From a checkpoint of a small sound classifier: held-out accuracy 69%, trained on acted Russian speech (Dusha).
Rows from block 7 of a small sound classifier, named by matrix and row number. Rows with one number belong to one neuron. Each number is 500 + 40 x the weight over its row's rms, rounded and kept within 0 to 999. All counts start at 0. Numbers have three digits each.
After each neuron's rows are labels from the 100 clips, of 14976, where the neuron reaches its highest value: "responds to" is what is common among them. Only what is clearly more common there than usual is listed. The data: acted Russian speech (Dusha).
# fc1: MLP up (model.blocks.7.mlp.fc1.weight, 768x256), inputs 172-255
# fc2: MLP down (model.blocks.7.mlp.fc2.weight, 256x768, transposed), outputs 172-255

fc1.657:620462455498553474514524507437459450446480523494454484445549470461490518410506521514498564530523446444503538470460504429490505470457468517464470492421494385515483447493499491476525473497488466491455566401485465476488527595458549450476466500488489493567
fc2.657:440517568508471512531448451523477612532541535535533492606441510492509495594513504499419450514487571493473527497537479576476506524502494458525514491559520562504499525514517480484451464543497505523494500558502510505461530472568487522477483466508465492520
responds to: emotion: positive

fc1.233:497475409488529466504555531500454429468472492443431414392510452470476558456470467476476476564522485476512519411442507436448499502476489483435463486417448409510459463522542497518501474455503469471481521384492510496513501532457531467465457515493501472527
fc2.233:520476594484449502521419421457450588529524549550536564605461521531558525566510546516450531512498560496498543547512512534509521482504468502479498544540519556544440522500536456424561467523484537527509488539490504466512556425511498520496537447518511518551
responds to: emotion: positive

fc1.607:423472449513491484559561593463494471483482443514465479488544457488444527425474489482497425449528457544489514555496405550443488486494490484511469499462499467493512537484498375503439519511509496497503553480497418562540520455459498528563417524515494498501
fc2.607:549455561526498506514457393514614561637568530500456527582465477527553495620512478487502481514463555516508521458513560508592523478471501537549503479554542494512509512503515535508515443528499546512495498553511550495560507507527504526504551492546517489484
responds to: emotion: sad

fc1.380:498480446562513463468525516553451451477518448476454466461489437540506506514461470458482516484469477494473426503507563451532448486504527432477487418539506494452441476453458590466521497452517516471480507471489504486442416416508489457466517479511479484437
fc2.380:468522520516541483522510532556539476502437482446486432456536483461444501475485473491500451594455558396478480431444540480514455503481541429508496469506464414466524479484570553561466469448450478496450517480479505529435504483477526459418475453466463451479
responds to: emotion: positive

fc1.135:531489488472479504527536457498454448478465464389505459470529425476445566534440482463473442586510479456486495421475492464513543481459531488474441482478485507502495483520549482498456497475501532495456505445502489478487513455525564471484524516467503524531
fc2.135:473535527497462520465476513531289661529535508590535525497506580557590495549556544529529503491525453503474503528529506541521481514533494537540492493545570529471485508513482517457501500512505547566480482508486535500505491470518486490499577488433517512486
responds to: emotion: angry; emotion: positive

fc1.249:538496514537576475551550464421510483397465406449520468443516463438424528396420426410448494540427496480425460524489504488520492492481410388441468424416444438448471484458496521479480423508457402406469556461470421502469469470530536495499394472477483436510
fc2.249:514542499465580463438519562548517518530500537468502511513475497547488489512518462497500520475503573526475494487462545475467495513534504515487534469554492495478499515498505561545602457501521557569516488534482516518225498530530530518503500508518496484499
responds to: emotion: positive

fc1.119:519469444487532466458517517461453426477419493452441457426512480475425515468480490475483522528519486477479498429437433426444486456457473522460454496447437416528497488476506429492488456506489460477494512430514506470510518546445522482471493510465479503565
fc2.119:514520572552486530534417462494429616505570518555515559607512536567545510515497526536479496521477502489549529606515550556566528538503442509480508515482505546554501520482533502490477442541484516499501469535519464500485545497524499529497452472511475470510
responds to: emotion: positive

fc1.424:563503484523551450550611491444497469445451427479456488443578461428411480422415415419514499485428479505446473474504476505552466452479471440487523447425484438403517488420486492493471449494471421422454580470436501522463491519524540493510481462465422428502
fc2.424:519507511534537451457531590485444525465423492481454452406426540531434490476501482516562478478494504527515503464444594450506485490520485568466528471409458453470468494431509566564518522477513575484506458466481553445323513496490533493502507486489498494474
responds to: emotion: angry

fc1.247:560475504502543456536511452412522484390469436439506500415504470431407521376391483412504507523437503494425473528488486496501490484465429433471488420418441460471478502441473520448500426510471441400457517464474388479461474505507535478518414502489491445531
fc2.247:526545520490517427488519509548493563492525513511455574510433457540525475530517426463468553482481543514511501486484539452508491484522530523496539488514448523493492502451511546525475500506513528559502386535419550514245511456495553490494510506503490428489
responds to: emotion: angry

fc1.180:554495498563500502523498504471493479435444384476468444484519572519482522474398455463521494485445502502443440527510496504472501456497406501442467523463496529416449492477467506438548510524476509405466471592491409511436451514491494505539466487501468431496
fc2.180:508475511480454493506447433415579536487528546569485506556490508501545513426550519601503560507502579499544541491504507494410511507514506567479498541505511489508505510551522502553542495469508459574514564513551573498344511582491498521511482513538497471485
responds to: emotion: sad

fc1.537:466466443479546503519572549512488425444505458451458425444512461459430533434485497515500507522500473481493492417469471437427487489488468495440475502453424428481463490504538436476485474471475425464504491430496460496534540500468494486451476472483515499494
fc2.537:539551577511470483489445487481455580522475529558474605576478534519542519571500505509461529523503518493525520607502507574613510523510434539490492489514509531506515531477530487508523455530480545551504494543499517526528534472536526522500573455503489462534
responds to: emotion: positive

fc1.90:559464420463501414464500520504479416435470449463463448397483448442436514451493459459478515494467464497459524403442448435516480420505484497457476481419442447470534488482478478461480500466458461463513493417460539476500542535484517495499456459497475449556
fc2.90:507576592552469508521459474470416558474466542483501599548490512573520525495462487493504483515552488497530531563466547570436537547493485513476487519504515537547506524489530492506485475551512531481507466467500485512500518465542518522513540516522472540473
responds to: emotion: positive

fc1.159:504438424490526410490503474463460405481501496422455458464516411435402521475466460426467474536450461469485500411446465414478476437459485474508457452459461458456490498483496497480524453467457471498455503447444472517467509523460536478498460465484440451484
fc2.159:573562588565425484569484561477372606434481494543467495474544493529494491448517543517572460480495519517530507522505585546550517502517493559435512539419508449521518505489496548558474495505535514450496538459461520513432502462528510516507525484499510480485
responds to: emotion: positive

fc1.300:587456481535573452527548482433498478442450402457449526440524489495433503399396409376530528519426492490409468544519525480543508466491434440435485460443456498429492490449490557464517456503475497409464512468409452530476493538508529500512450478497455429510
fc2.300:472499548495558531499537577587553596500549499513487438480515535494576492478531511494533483478525582530469478476504560462444488513540503534394529514537512500501428521509515571529518565491504539542531469491465518482329510463495552511511521479528491458516
responds to: emotion: angry

fc1.708:509515470493576501464527515506447404493443493452456475445520407425416506509433460402485463555505477469434497443506487470505491442431516468481458453468466459489498493424507519442489501530448476458440522456444491480474505429501524469528470526481488505553
fc2.708:503495502521440503495514505544332674498534485586488479461547528572579498454574575561578481501544480507518508511521549539486503537523530580488488528455573509516521502514500538539459574500531487537490454491536522561444504504512500506512525532486495574467
responds to: emotion: angry

fc1.118:539501506511515403462488540454490471387490462490499516479503453480473549466399457441475545514505498508458468545571489534511532476481426457462440472474488524471489504468474528433492483514465486556499490471416469545486493438505505512549469457491467425524
fc2.118:462444536492456559535483511528422583561556537532526448529472538503536510471593554580513484481465519518590511494488502476432504524537507598506491517532519477493471513570507480572532499468523482511534508527586518457439503479476483509536452476493544500489
responds to: emotion: sad

fc1.588:567472477478575411448490520468493424463420434477488489470489501482411473464428439461475547507448491501488477503472484466512453464499400495474528447463427487398523504416454539454515414509464497460484520484449477517447485559505516512530441412444462437538
fc2.588:465506578566551521485520573500498568519475504488473454424443557524467499484509545523556435495499556529524506471473593489453509513519470555410520530459501463511465497481525547588498539486503548453514424455522505475348511480511532516509518481516559505456
responds to: emotion: angry

fc1.699:543498502530519488524554581474462456444436437465441469427561535458467540381445519505532498528496472502494512478463461532488509472505467521439481474412458437493527487465504500454493462537495451449476531417505460561497502578499515475517440510480459485521
fc2.699:465556589497424494476441419477493594513488497541488508577438459524510493599508500479385466504476540499498494514508504528494511520501491500516503504558536509484456506542508474485432451537493522513497455568511555477528502458537476500495498471503450496484
responds to: emotion: positive

fc1.686:520467478485579431462525501509460397496441512416448495468510403458418505515454449393466470543482471472440520439497463454507480440448493491510474453484465478445515492455493518447491486517445479505433524457419504486467532470487530474497479494443454480533
fc2.686:528597526545485545519541533582340660517570494548500474480544518568549488475543551531568485491537478510516503482477571494495493550527539527436506511448559482518527497505498549554432521488523493543494429477473506533481498451509512511505527523479483536435
responds to: emotion: angry

fc1.700:532467482575554429475534493441486425476425391468448524477543434506443489487427407442494518495446497478445429483516506484521507490484456404502480451507456496400473479475472540485501480484477496400447537476440440490417440476546501475493463447438437431479
fc2.700:538567594520547494477493577586545587539390491485452522429458499524467473529490456490508446483502582523498493490487534515601461534544498464473552487512524484478489498480508532504497486502492548472524456430458552477390500429513517523496533534520467498482
responds to: emotion: positive

fc1.524:540543474481480466513510426493461440478499474403466477485538417492455541509440445417452471550503474426469505431537497438487516477436534437445466458539555471496497447527515500484425522479444494533468528416449526542496496460510476435472516476462415493475
fc2.524:502499534482402554534423481457379625524546503559539512502525588546580488513570569586544529495517488510575499579533533570552517531506484594524505545451529502540515495542495466526510515510531495501486491485572504541459496514507461496484565512484586506489
responds to: emotion: angry

fc1.596:542452483511550456540499525515492438512502474430519504511460439396399524476456442442471505522422474476499484502515493480543479432488461436536478457443423486460473520429485497524499473475479452449478522546417453507483476472478539495501435522484490411468
fc2.596:505550517488546492515494529550465553399458567511493427426506419501516506470513536473481457517518547494434516515493546481480489474525553494454512513569526469516484515512515573480482503484484537538514532425449496410437536450541547524491507471482465459517
responds to: emotion: positive

fc1.164:531477474469528483515490508437449441457463517483447392454502500474484553385444493494511538558500450448520494460455431503464538476478492488427456522473474439521515482493525443504462493531490462485485505368457465510509534543504531472527449522482475500548
fc2.164:491538591467450497515414462503503616556501543575539559595423467541556501608541521508413519513471547499509529584523475572541515503496478505563503474529516544506495510502508509459490430531494550519490436582544524450509534470543497517495523478501518478540
responds to: emotion: positive

fc1.478:501459495460537509504533484485444448476449465413462491459550418469456529471426479449536489549490469443442502419490468455514483459438536526501453454475513484526496494494534442466537503496465505484478555458503495456522521471494541435457531490453499516570
fc2.478:503577499543460541466472504549304649523559494559531494542512577579556497516558565543541488498539460495490525477501511502459491521531532520514501489503548546500524508526495514477465475509503513546488450510497481514457505506502486500491492487437505513466
responds to: emotion: positive

fc1.559:553460455474524458470523541530481428458436446436459499451502447442400540495464449409464514543461467469439516431458485448510474430446453477518461448445462459429489514464516494444537473530439496469465511444437507468496545513471547501532478474484475474552
fc2.559:508567475573485523506522505549314577528522469501485449493560537585535495460537510494563401494555441511504498422483556525403518564509533560458481496456542518475539500542489540548449545506539511511484386455545481562460494561530514513519480531471501536426
responds to: emotion: positive

fc1.350:528495480495552438489504496502464405450476489454484469426526393444418509473457431411452487552479477455439479465510504469527480408465478455520445434489460470466493504418476524439478481496467445475449494477399494501476503420465549467502464495442475463548
fc2.350:527570514517457504530498490511373606481507487518458422441578498573514479491537552530570424491512509505520497459483560535473492540520518526447512515462556479477542478495493539588448531469541512510484480480544527557451476494501498501486525548487470527434
responds to: emotion: angry

fc1.242:537452498535583427500521514493474452487438423442454495478533411459447519481434433442447529507435490497472429532534493481570467457519437433492476424457468469417477483480465537483491458487456483447478526465431445505445446463520526474485467435476466428486
fc2.242:488458550479566547479525563569529595513466478478516463440455510458459487481528502464514440501515617516481501488448514495580466517545510492508535475477478476478487522468520513560489513485508466435534437455491485473434508449514549534491465528527508504521
responds to: emotion: positive

fc1.676:538510488540532409444523560467447422464471462468468522463468494474399530504422465406460507525490457451485524540491490494552483450487421453505468405456481480431498480394476499456479393472447482505455468505416476489469503452483495478483494463447449439503
fc2.676:549484492537516545499510524489437545502505527434490415450504579511443483450543529541559420496473519505525478440441578482487491530516502617476521496422489440497490492491510519592509552471526472420500508402572500498435492554526511512493448498487533506483
responds to: emotion: angry

fc1.32:488470453475530485480517531480458418490487462427458476437470455452439537491462493421466486559518464481472516473452477423505518474462496498501470468386437472475472481493538516483521512480466515501521481431469476465535536478496534474481465497475533481547
fc2.32:513540523530455543491497503518307620547536506585526543563529539548580518496536521515517495504550459488494526531551494535486514524517489552525475484522545541492512523502505481460521488527504518520499502492520501532507524476511495479510529494457498529497
responds to: emotion: positive

fc1.217:493484516537489485498526507434513501454458366519519502486477519483469483524409470441495494514447523500527461556498477535552483531520433447530506434411487480447489485414473499532440482491536469398460475543520465515486426525504491488485506534473515467469
fc2.217:474446522435448492427481430528462564600598520534529532588460513471539507590572494511429556527505542465544490433502508508467519480492474590549482514538492533502463505516533473532513478512510478605476491563535536530374503501468515466486544458477519506523
responds to: emotion: angry