config.toml
train_examples = 26041
gain_aug_db = 10
input = "log_mel"
hidden_act = "quick_gelu"
qk_norm = false
inner_norm = false
width = 256
final_lr_fraction = 0.1
warmup_steps = 440
Rows from block 10 of a small sound classifier, named by matrix and row number. Rows with one number belong to one neuron. Each number is 128 + 32 x the weight over its row's rms, rounded and kept within 0 to 255. All counts start at 0.
After each neuron's rows are labels from the 100 clips, of 14976, where the neuron reaches its highest value: "responds to" is what is common among them; "loudest" is the band of the loudest frequency at the time of the peak. Only what is clearly more common there than usual is listed. The data: acted Russian speech (Dusha). In brackets: how many of the 100.
# fc1: MLP up (model.blocks.10.mlp.fc1.weight, 768x256), inputs 129-171
# fc2: MLP down (model.blocks.10.mlp.fc2.weight, 256x768, transposed), outputs 129-171

fc1.390 [156 119 123 135 144  88 119 121 149  90 195 168 120 158 120 141 131 190 157  98 146 173 186 144 167 124 124 151 172 191 125 150 165 119 175 140 113  61  79  99 141 105 121]
fc2.390 [ 93 114 138 138 102 173 124 135  86 188  85 110 137  74  85 112 124  98  73 133 116 127  90  91  97 139 152  98  73 100 137 150  53 132 111 110 166 172 157 132 135  49 155]
responds to: emotion: positive (40)
loudest: 250 to 500 Hz (52)

fc1.508 [135 114 172 130 102  89 169 117 137 126 167 143 161 154 154 153 104 170 110  96 209 134 135 140 118 112 170 143 136 149  78 153 193 102 131 141 121 104  85 154  99  93 162]
fc2.508 [148 138  81 124 165 131 125 116 122 100  97 126 146 133 163 106 138  90 138 149  86 138 180 161 144 127 119 100 142  76 120 118 113 188 137 135 153 172 179 114 164 114 125]
responds to: emotion: sad (59)
loudest: 4000 to 8000 Hz (78)

fc1.145 [119 204 130 115 165 101 105 138 190 172 136 128 108 136 128 141 142 122 141 150 118 157 129 101 175 102 126 128 116 131 162 148 104 168 143 147 195 147 176 135 165 142 143]
fc2.145 [118  94  98 123 124 157 156 129  64 144 100  90 145 121  93 157 135 114 121 112 114 120 141 155  70 109 127 136  88 145 123 102 100  98 117 104 123  87  96 142 117 180 132]
responds to: emotion: positive (54)
loudest: 500 to 1000 Hz (30)

fc1.335 [186 148 100 123 139 110 137 124 188  74 164 201 100 182 231 178 131 159 176 110 123 138 154 161 115 143 114 196 174 209 128 162 205 117 138 157  99  78  92 119 137 105 105]
fc2.335 [ 75 139 139 152 126 126 115 141  85 139 122  51 128  93  84  92 116 126  70 141 115 111 103 122  83 121 162  96  89 123 126 154  38 131 103 108 144 140 120 114 105  51 151]
responds to: emotion: angry (45)
loudest: 4000 to 8000 Hz (57)

fc1.215 [155 163 198 113 120 148 120  98 141 179 125 123 137 145 102  82 117 121 121 171 146 101 130  80 163 172 155 174 125 148 100 168 101 180 102 118 134 114 153  90  86 145 147]
fc2.215 [101 157  73 133 142  98 109 131 161  76 142 113 127  62 161 185 135 130 178 117 130 107 149  95  36  94 126  86 151 114 128 128 135 120 133 117 128 126 120 179 144 129 119]
responds to: emotion: angry (50)
loudest: 4000 to 8000 Hz (45)

fc1.524 [118 201 158 147 171 176 133 137 156 130 170 146 147 163 218 140 147 170 139 118 138 151 195 134 107 115 136 176 147 176 106 120 124 142 122 119 123 143 102 109 159  61 137]
fc2.524 [104  83 109 134 112  81 113 124  35  75  97 101 157  69  39 128 127  98  67 178 111 109 117 140 107 125 115 102  74 104 130 117 129 144 110 128 148 121 151 123  97 143 132]
responds to: emotion: positive (73)
loudest: 4000 to 8000 Hz (67)

fc1.416 [120 215 135 121 137 156  99 100 188 126 126 131  85 142 169 134 166 150 133 195 114 116 103 138 142  21 129 131 129 115 117 125 155 169 133 164 139 102 157 120 103  82 131]
fc2.416 [ 77  93 112 125 145 103 124 121  49  77 117 133 165  94  49 124 135 127  71 161 125  97 154 145  82 224 165 117 100 158 133 103 112 131 105 111 148 102 124 116 111 169 122]
responds to: emotion: positive (77)
loudest: 4000 to 8000 Hz (52)

fc1.391 [121 107 209 142 170 140  61 173 170 117 117 103  52 131 205 143 129 156 141 145  94 164 137 170  90  83  88  89 139 168 135  90 115 160 151 171 113 169 204  99 142 103 141]
fc2.391 [109 131  94 134 105  70 141 128 122  85 115 172 166  95  65 108 127 112  67  60 131 119 113 106 158 159 150 109 127  69 127 112 111 121 118 108 133  90 110 101 125 133 146]
responds to: emotion: positive (58)
loudest: 250 to 500 Hz (57)

fc1.383 [160 137 162 137 149  95 160 137 148  93 152 117 154 164 142 138 115 152  96 120 180 148 195 195 154  94 122 186 119 145  74 195 191 102 114 119 134 134 119 109  86 123 169]
fc2.383 [142 149  76 127 125 116 114 114 121  94 105 129 167  99 154 129 136 100 134  87 104 143 134 128 135 140 148  58 169  46 124 118 107 161 150 124 151 153 163 139 164  91 132]
responds to: emotion: sad (59)
loudest: 4000 to 8000 Hz (81)

fc1.382 [170 177 112 134 149 108 146 173 123 105 146 139 143 167 151 153 182 147  95 144 147 187 109 120 139 130 158 171 134 167 128 166 171 148 159 131 202  90 117  93  69 101 128]
fc2.382 [166 146  64  98 117 145 146  86 146  73 116 219 118  92 144 185 161 145 169 112  88 152 164 151 141 163 135 119 139 161 170  98 137  99 156 135 130 112 168 158 173  89 143]
responds to: emotion: positive (43)
loudest: 250 to 500 Hz (83)

fc1.621 [118 153 222 164 116 170  81 143 196 123  88 105 125 161 162 102 158 129 103 164 147 103 186 141 111  55 120 138 103 167 131 184 140 161 144 161 110 139 191 101 151 124 114]
fc2.621 [100 141  80 140 141  64 129 125  69 116 144 118 168  71  59 135 124 119  72 110 127 115 127 120 114 183 184  55 103  60 124 112  81 134 130  99 119 100  89 128 114 112 134]
responds to: emotion: angry (49)
loudest: 500 to 1000 Hz (28)

fc1.496 [156 101 158 163 131 122 124 125 192 198 123 102 148 151 169 143 116 133 173 147 152 127 170 135 156  18  75 119 105  89 136  96 152 172  86 144 170 143 164 179 129 117 138]
fc2.496 [103  88 106 127  97 131 183 130 120 136 109  87 160 112  88 127 131 119 111 154 124 129 153 112  87 230 199 202 158 165 120 116 110 121 135  95 114 117  88  98 122 133 123]
responds to: emotion: angry (41)
loudest: 4000 to 8000 Hz (29)

fc1.63 [123 179  88 139 165 185 174 107 145  74 115 117 128 138  82  97 150 100  85 141 109  98 102 113 192 121 187 203 113 138 147 142 148 114 171 149 100  99 107  72 137 140 123]
fc2.63 [110  93 122 128 163  98 100 132  83 173 109 108 162 101 169 181 137 119 189 140 117 101 181 140  89 156  81  35 114 119 127 112 132 163 129 122 158 158 148 157 123 167 109]
responds to: emotion: positive (43)
loudest: 4000 to 8000 Hz (77)

fc1.471 [145 160 109 131 150 101 146 107 158  73 141 156 115 140 141 136 132 131 120 193 156 195 131 188 135 174 135 152 145 188 108 149 136 175 123 148 164  92 109  88 110 153 122]
fc2.471 [129 218 101 114 146 131 128 151 153 102 142 123 144 121 144 157 149 138 139 147 123 121  83 120 124 189 156 139 100 165 152 129 115 142 127 106 167 107 136 108 114 213 122]
responds to: emotion: positive (60)
loudest: 250 to 500 Hz (70)

fc1.26 [117 150  96  99 159 150 135 128 156  90 146 154 120 176  82  91 119 146 151 154 127 108 216 119 195  88 130 181 156 139 117 138 197 156 134 114 130 133 127 135 136 139 133]
fc2.26 [ 87  95 138 137 115 105 126 120  64 104 117  92 173  92 121 151 128 103  86 148 138 105 108 126  58 195 161  40  85  83 126 126  91 117 127  85 121 142 113 136  89 106 110]
responds to: emotion: positive (76)
loudest: 4000 to 8000 Hz (69)

fc1.607 [167 142 134 117 196 105 108  91 152 124 146 143 197 196 134  90 118 111 121 127 102 135 188 141 164  72 108 169 140 112 115 173 214 120 150 158 161  90 122 132 172  94 160]
fc2.607 [ 81 108 136 126  67 152 161 125  80 129  87  49 127  96 104 128 135 109 107 172 144 125  90 102  74 208 169  97 108  79 123 128 103 125 131  97 149 180 155 133 114 138 114]
responds to: emotion: positive (61)
loudest: 4000 to 8000 Hz (94)

fc1.126 [120 150 134 129 147 116 109 109 107 170 150 153 151 131 173 140 123 128 138  99  74 140 160 169 107 166 193 152 154 150 139 138 174  86 123 133 121 142 129 141 231  87 173]
fc2.126 [100  65 132 120  96 122 138 130 100  58  83 105 134 113 111  44 137 102 117 164 133 117 139 100 165  75  98 106 106 117 132 119  96 132 116 137 135 122 173  83 111 184 136]
responds to: emotion: positive (60)
loudest: 250 to 500 Hz (51)

fc1.230 [144 145 167  94 104 164  48 106 225 166 146 119 165  99 128 148 127  93 145 135 124 102 159 141 162 117  91 105 137 174 103 157 157 137 120 128 114 154 151 152 137 119  83]
fc2.230 [133 149  84 130 173 108 166 125   0 141 129 129  98 128 131 140 125 121  88 149 129 131  79 114  93 147 153 156  93 111 132 113 105  98 121 107 145 104 102 148 115 116 143]
responds to: emotion: positive (44)
loudest: 4000 to 8000 Hz (63)

fc1.329 [128 118 181 158 122 111 171 134 129 118 126 109 144 176 157 171 120 159  98 100 184 118 176 190 146 161 122 149  87 137  78 149 194 123  98 144 143 107 105 121  74 145 177]
fc2.329 [152 182  62 130 160 121  98 125 165  76 116 148 172 107 143 110 140 106 171 135  89 136 137 125 115 110 126  87 170  62 120 121 119 168 153 118 151 149 162 139 167  94 122]
responds to: emotion: sad (62)
loudest: 4000 to 8000 Hz (41)

fc1.55 [148 112 183 111 128 160  77  70 148 147 152 159 116 154 195 110 121 114 182 114  89  92 178 130 184 129  82 121  95 136 115 141 163 101 105 107  96 109 110 111 183 121 112]
fc2.55 [ 98 153  80 136 155 108 181 135  89 153 124 113 104  99  62 102 132 118  87 122 152 129 119 119 107  75 112 161  74 129 123 119  94 101 127 101 121 131 115 174 124 133 165]
responds to: emotion: positive (52)
loudest: 4000 to 8000 Hz (37); 2000 to 4000 Hz (35)

fc1.468 [168 169 109 144 131  63 143  82 171 130 140 183 156 178 138 135 124 144 197 101 133 140 126 131 163 155 135 164 164 179  85 145 176 120 114 162 105  97 147 107 155 152 112]
fc2.468 [146  79 133 144 154  82 172 119  98 138 161 126  82 121 107 142 109 155 103 122 159 128 152 174 132 111  87  78 139 130 107 134 183 197 126 146 133  97  66 110 101  79 128]
responds to: emotion: sad (90)
loudest: 4000 to 8000 Hz (71); 2000 to 4000 Hz (27)

fc1.714 [164 145 106 154 160 125 101 140 125 122 150 156 124 164 133 137 138 142 110 172 124 216 101  98 121 143 158 189 163 137 130 150 138 163 154 154 198  84 100  86  78 125 124]
fc2.714 [144 142  91  96 104 166 139  95 141  90  77 197 139  88 145 176 164 132 183 115  89 148 144 135 116 160 134 107 119 153 186  98 118  79 156  99 136 134 190 174 185  96 158]
responds to: emotion: positive (62)
loudest: 250 to 500 Hz (72)

fc1.744 [164 188 131 152 128 140 141 112 146 124 140 161 149 147 137 139 147 149 141 166 124  99 132 134 109  89 102 170 122 176 156 115 154 136 143  99 135  99 118 147 168  89 142]
fc2.744 [ 84  71 131 127  95 133 151 119  69 116 110 115 171 102  96 121 128 123  55 126 129 104 138 154 117 191 163 114  85 143 131 106  99 115  98 110 122 109 138 101 104 155 137]
responds to: emotion: positive (76)
loudest: 4000 to 8000 Hz (56)

fc1.47 [172 163 113 167 148 111 126 171 116 110 158 146 151 173 122 135 165 158  96 159 129 196 128 123 125 141 149 168 138 163 127 173 156 143 156 124 202  75  93 101  57  99 123]
fc2.47 [167 140  75 100 107 151 151  77 146  90 109 227 124  94 139 179 158 139 170 111  93 158 158 145 142 164 138 127 133 155 172  94 135  94 156 127 131 112 169 157 166  77 156]
responds to: emotion: neutral (61)
loudest: 250 to 500 Hz (84)

fc1.60 [128 171 112 149 132 147  93 166 105 124 174  90 155 142 109 118 130 164  82 211 127 154  80  94  88 114 166 192 116 147 146 143 147 135 115 125 170  73  63 103  51 100  97]
fc2.60 [149 127  81 118 118 143 170 108 177 103  96 215 142 102 150 169 132 141 173 112 109 168 177 137 119 176 149 158 132 158 176 126 139 105 142 113 139 100 164 139 164  84 190]
responds to: emotion: neutral (64)
loudest: 250 to 500 Hz (63)

fc1.62 [160 115 188 113 127  87 109 138 166 154 126 121 137 125 142 101 106 124 166 108  87 153 201 158 168 120 141 137 100 164 122 107 166  89 115 130 103 102 113 127 167 141 107]
fc2.62 [ 93 154 105 131  95 169 172 121  64 104 108 119 161 100  98 145 134 106  73 159 140 104 122 121  38 204 125 103  97  86 134 110 163 116 100 100 118 151 126 136 115 160 147]
responds to: emotion: positive (41)
loudest: 4000 to 8000 Hz (67)

fc1.641 [161 156 106 141 141  81 143 123 174 108 176 169 126 195 208 193 116 161 194 123 165 117 151 167 163 158 117 197 171 228 106 155 209 108 116 150  97  87 107  94 146 116 110]
fc2.641 [ 98 102 115 139 121 140 130 146  84 140 120  67 119 104  68 114 121 119  74 127 136 131 142 131  80 116 132 108  94 105 128 156  61 147 118 121 142 122 110 109  88  51 156]
responds to: emotion: angry (43)
loudest: 4000 to 8000 Hz (56); 2000 to 4000 Hz (28)

fc1.328 [159 167 108 150 149 112  99 120 111 124 137 149 113 149 155 117 133 139 121 185 137 203 101 102 127 153 166 181 152 160 118 139 144 149 135 141 192  98 101  74  85 136 114]
fc2.328 [117 126 105  98 111 175 148 115 143  73  86 166 108  61 132 143 157 123 185  93  80 133 164 151 125 152 102  86 109 131 184 106 108  74 155 103 115 162 173 187 182  93 147]
responds to: emotion: positive (47)
loudest: 250 to 500 Hz (66); 500 to 1000 Hz (30)

fc1.137 [143 161 193  91  92 131 116 100 177 115 166 149 120 128 158 122 118 141 155  84 125 131 211 123 131 108 155 132 112 171 167 151 149  39 135 162 128 132 167 102 146 105  96]
fc2.137 [ 96 128 100 134 157  72  98 125  80 102 103 110 161 109  84 133 141  91  75 163 104 102 128 146 127 175  70  72  73  80 135 111 104 153 116 111 145 120 133 120 106 156 133]
responds to: emotion: positive (58)
loudest: 4000 to 8000 Hz (28)

fc1.554 [148 160 195 141 139 109  97 108 216 159 156 115 115 115 125 156 139 156 123 126 122  88 212 136 181  84 146 141 136 160 153 164 170 184 147 117 136 127 168 115 156 105 148]
fc2.554 [ 76  95 100 135 139 102 138 120  42  47 126  94 163 106  90 110 130 123  77 162 124  95 120 148  49 176 163  76  67 108 130 106  99 122 113  96 119  92  86 107  97 114 123]
responds to: emotion: positive (76)
loudest: 4000 to 8000 Hz (37)

fc1.741 [173 122 113 148 164 115  90 124 140 139 139 152  71 167 129 143 121 146 145 154 124 185 186 145 167 159 136 176 176 188 114 159 136 156 140 176 159  77  98 107 123 147  91]
fc2.741 [110 188 128 127  85 157 143 151 161 129 129 115 186 104 160 160 132 166 122 128 154  73 120 119 104 122 157  83  93 143 165 126 147  75 105  86  96 147 130 138 113  88 137]
responds to: emotion: positive (63)
loudest: 250 to 500 Hz (78)

fc1.347 [170 158 135 150 117  69 162 117 164 109 139 191 161 187 153 130 131 173 164 117 162 106 131 140 185 144 163 172 170 200  91 167 156  92 115 137  96  92 152  83 141 137 107]
fc2.347 [161  85 154 136 131 108 178 123 137 136 161 143  93 145 132 115 113 151 136 137 138 134 118 184 154 138  91  83 130 134 119 141 168 172 143 133 111  99  88 113  89  61 131]
responds to: emotion: sad (66)
loudest: 4000 to 8000 Hz (55); 2000 to 4000 Hz (34)

fc1.74 [115 161 154 110 152 152 113  95 151 110 147 153 164 174 147 139 143 148 147 113 100  96 206 136 142 107 116 152 145 177 106 139 136 152 143 103 125 154 116 110 142 110 124]
fc2.74 [107  97  82 137 112 100 118 129  35  97 111 116 151  83  76 123 126 110  61 158 121 112  99 122  95 149 159  69  71  59 130 119  64 117 118 108 126  99 138 123  96 122 128]
responds to: emotion: positive (56)
loudest: 4000 to 8000 Hz (44)

fc1.123 [ 96 149 131 129 142 154 128 109 193  90 116 129 147 153 144 108 148 128 110  81 154 142 154 143 177 110  83 155 129 192 128 166 125 133 161  97 142 161 103 130 149  78 100]
fc2.123 [138 121  85 139 130  93 115 133  56 146 126 130 157 104  99 138 124 110  69 175 121 116 111 125 123 111 136  49  93  36 119 124  87 126 128 105 117 104 137 133 117 103 131]
responds to: emotion: positive (47)
loudest: 4000 to 8000 Hz (39)

fc1.23 [161 135 107 109 158  60 118  94 164 132 196 164  94 160 149 162 144 183 135  81 146 193 183 180 146 131 125 113 200 187 114 144 161 144 173 141 116  70  76 110 163 121 143]
fc2.23 [104 112 123 139 119 181 105 138 110 182  75 119 137  71  91 111 128  99 103 135  99 136  68  90 107 128 147 116  90 112 135 157  69 153 112 124 183 177 188 131 148  39 162]
responds to: emotion: positive (57)
loudest: 250 to 500 Hz (66)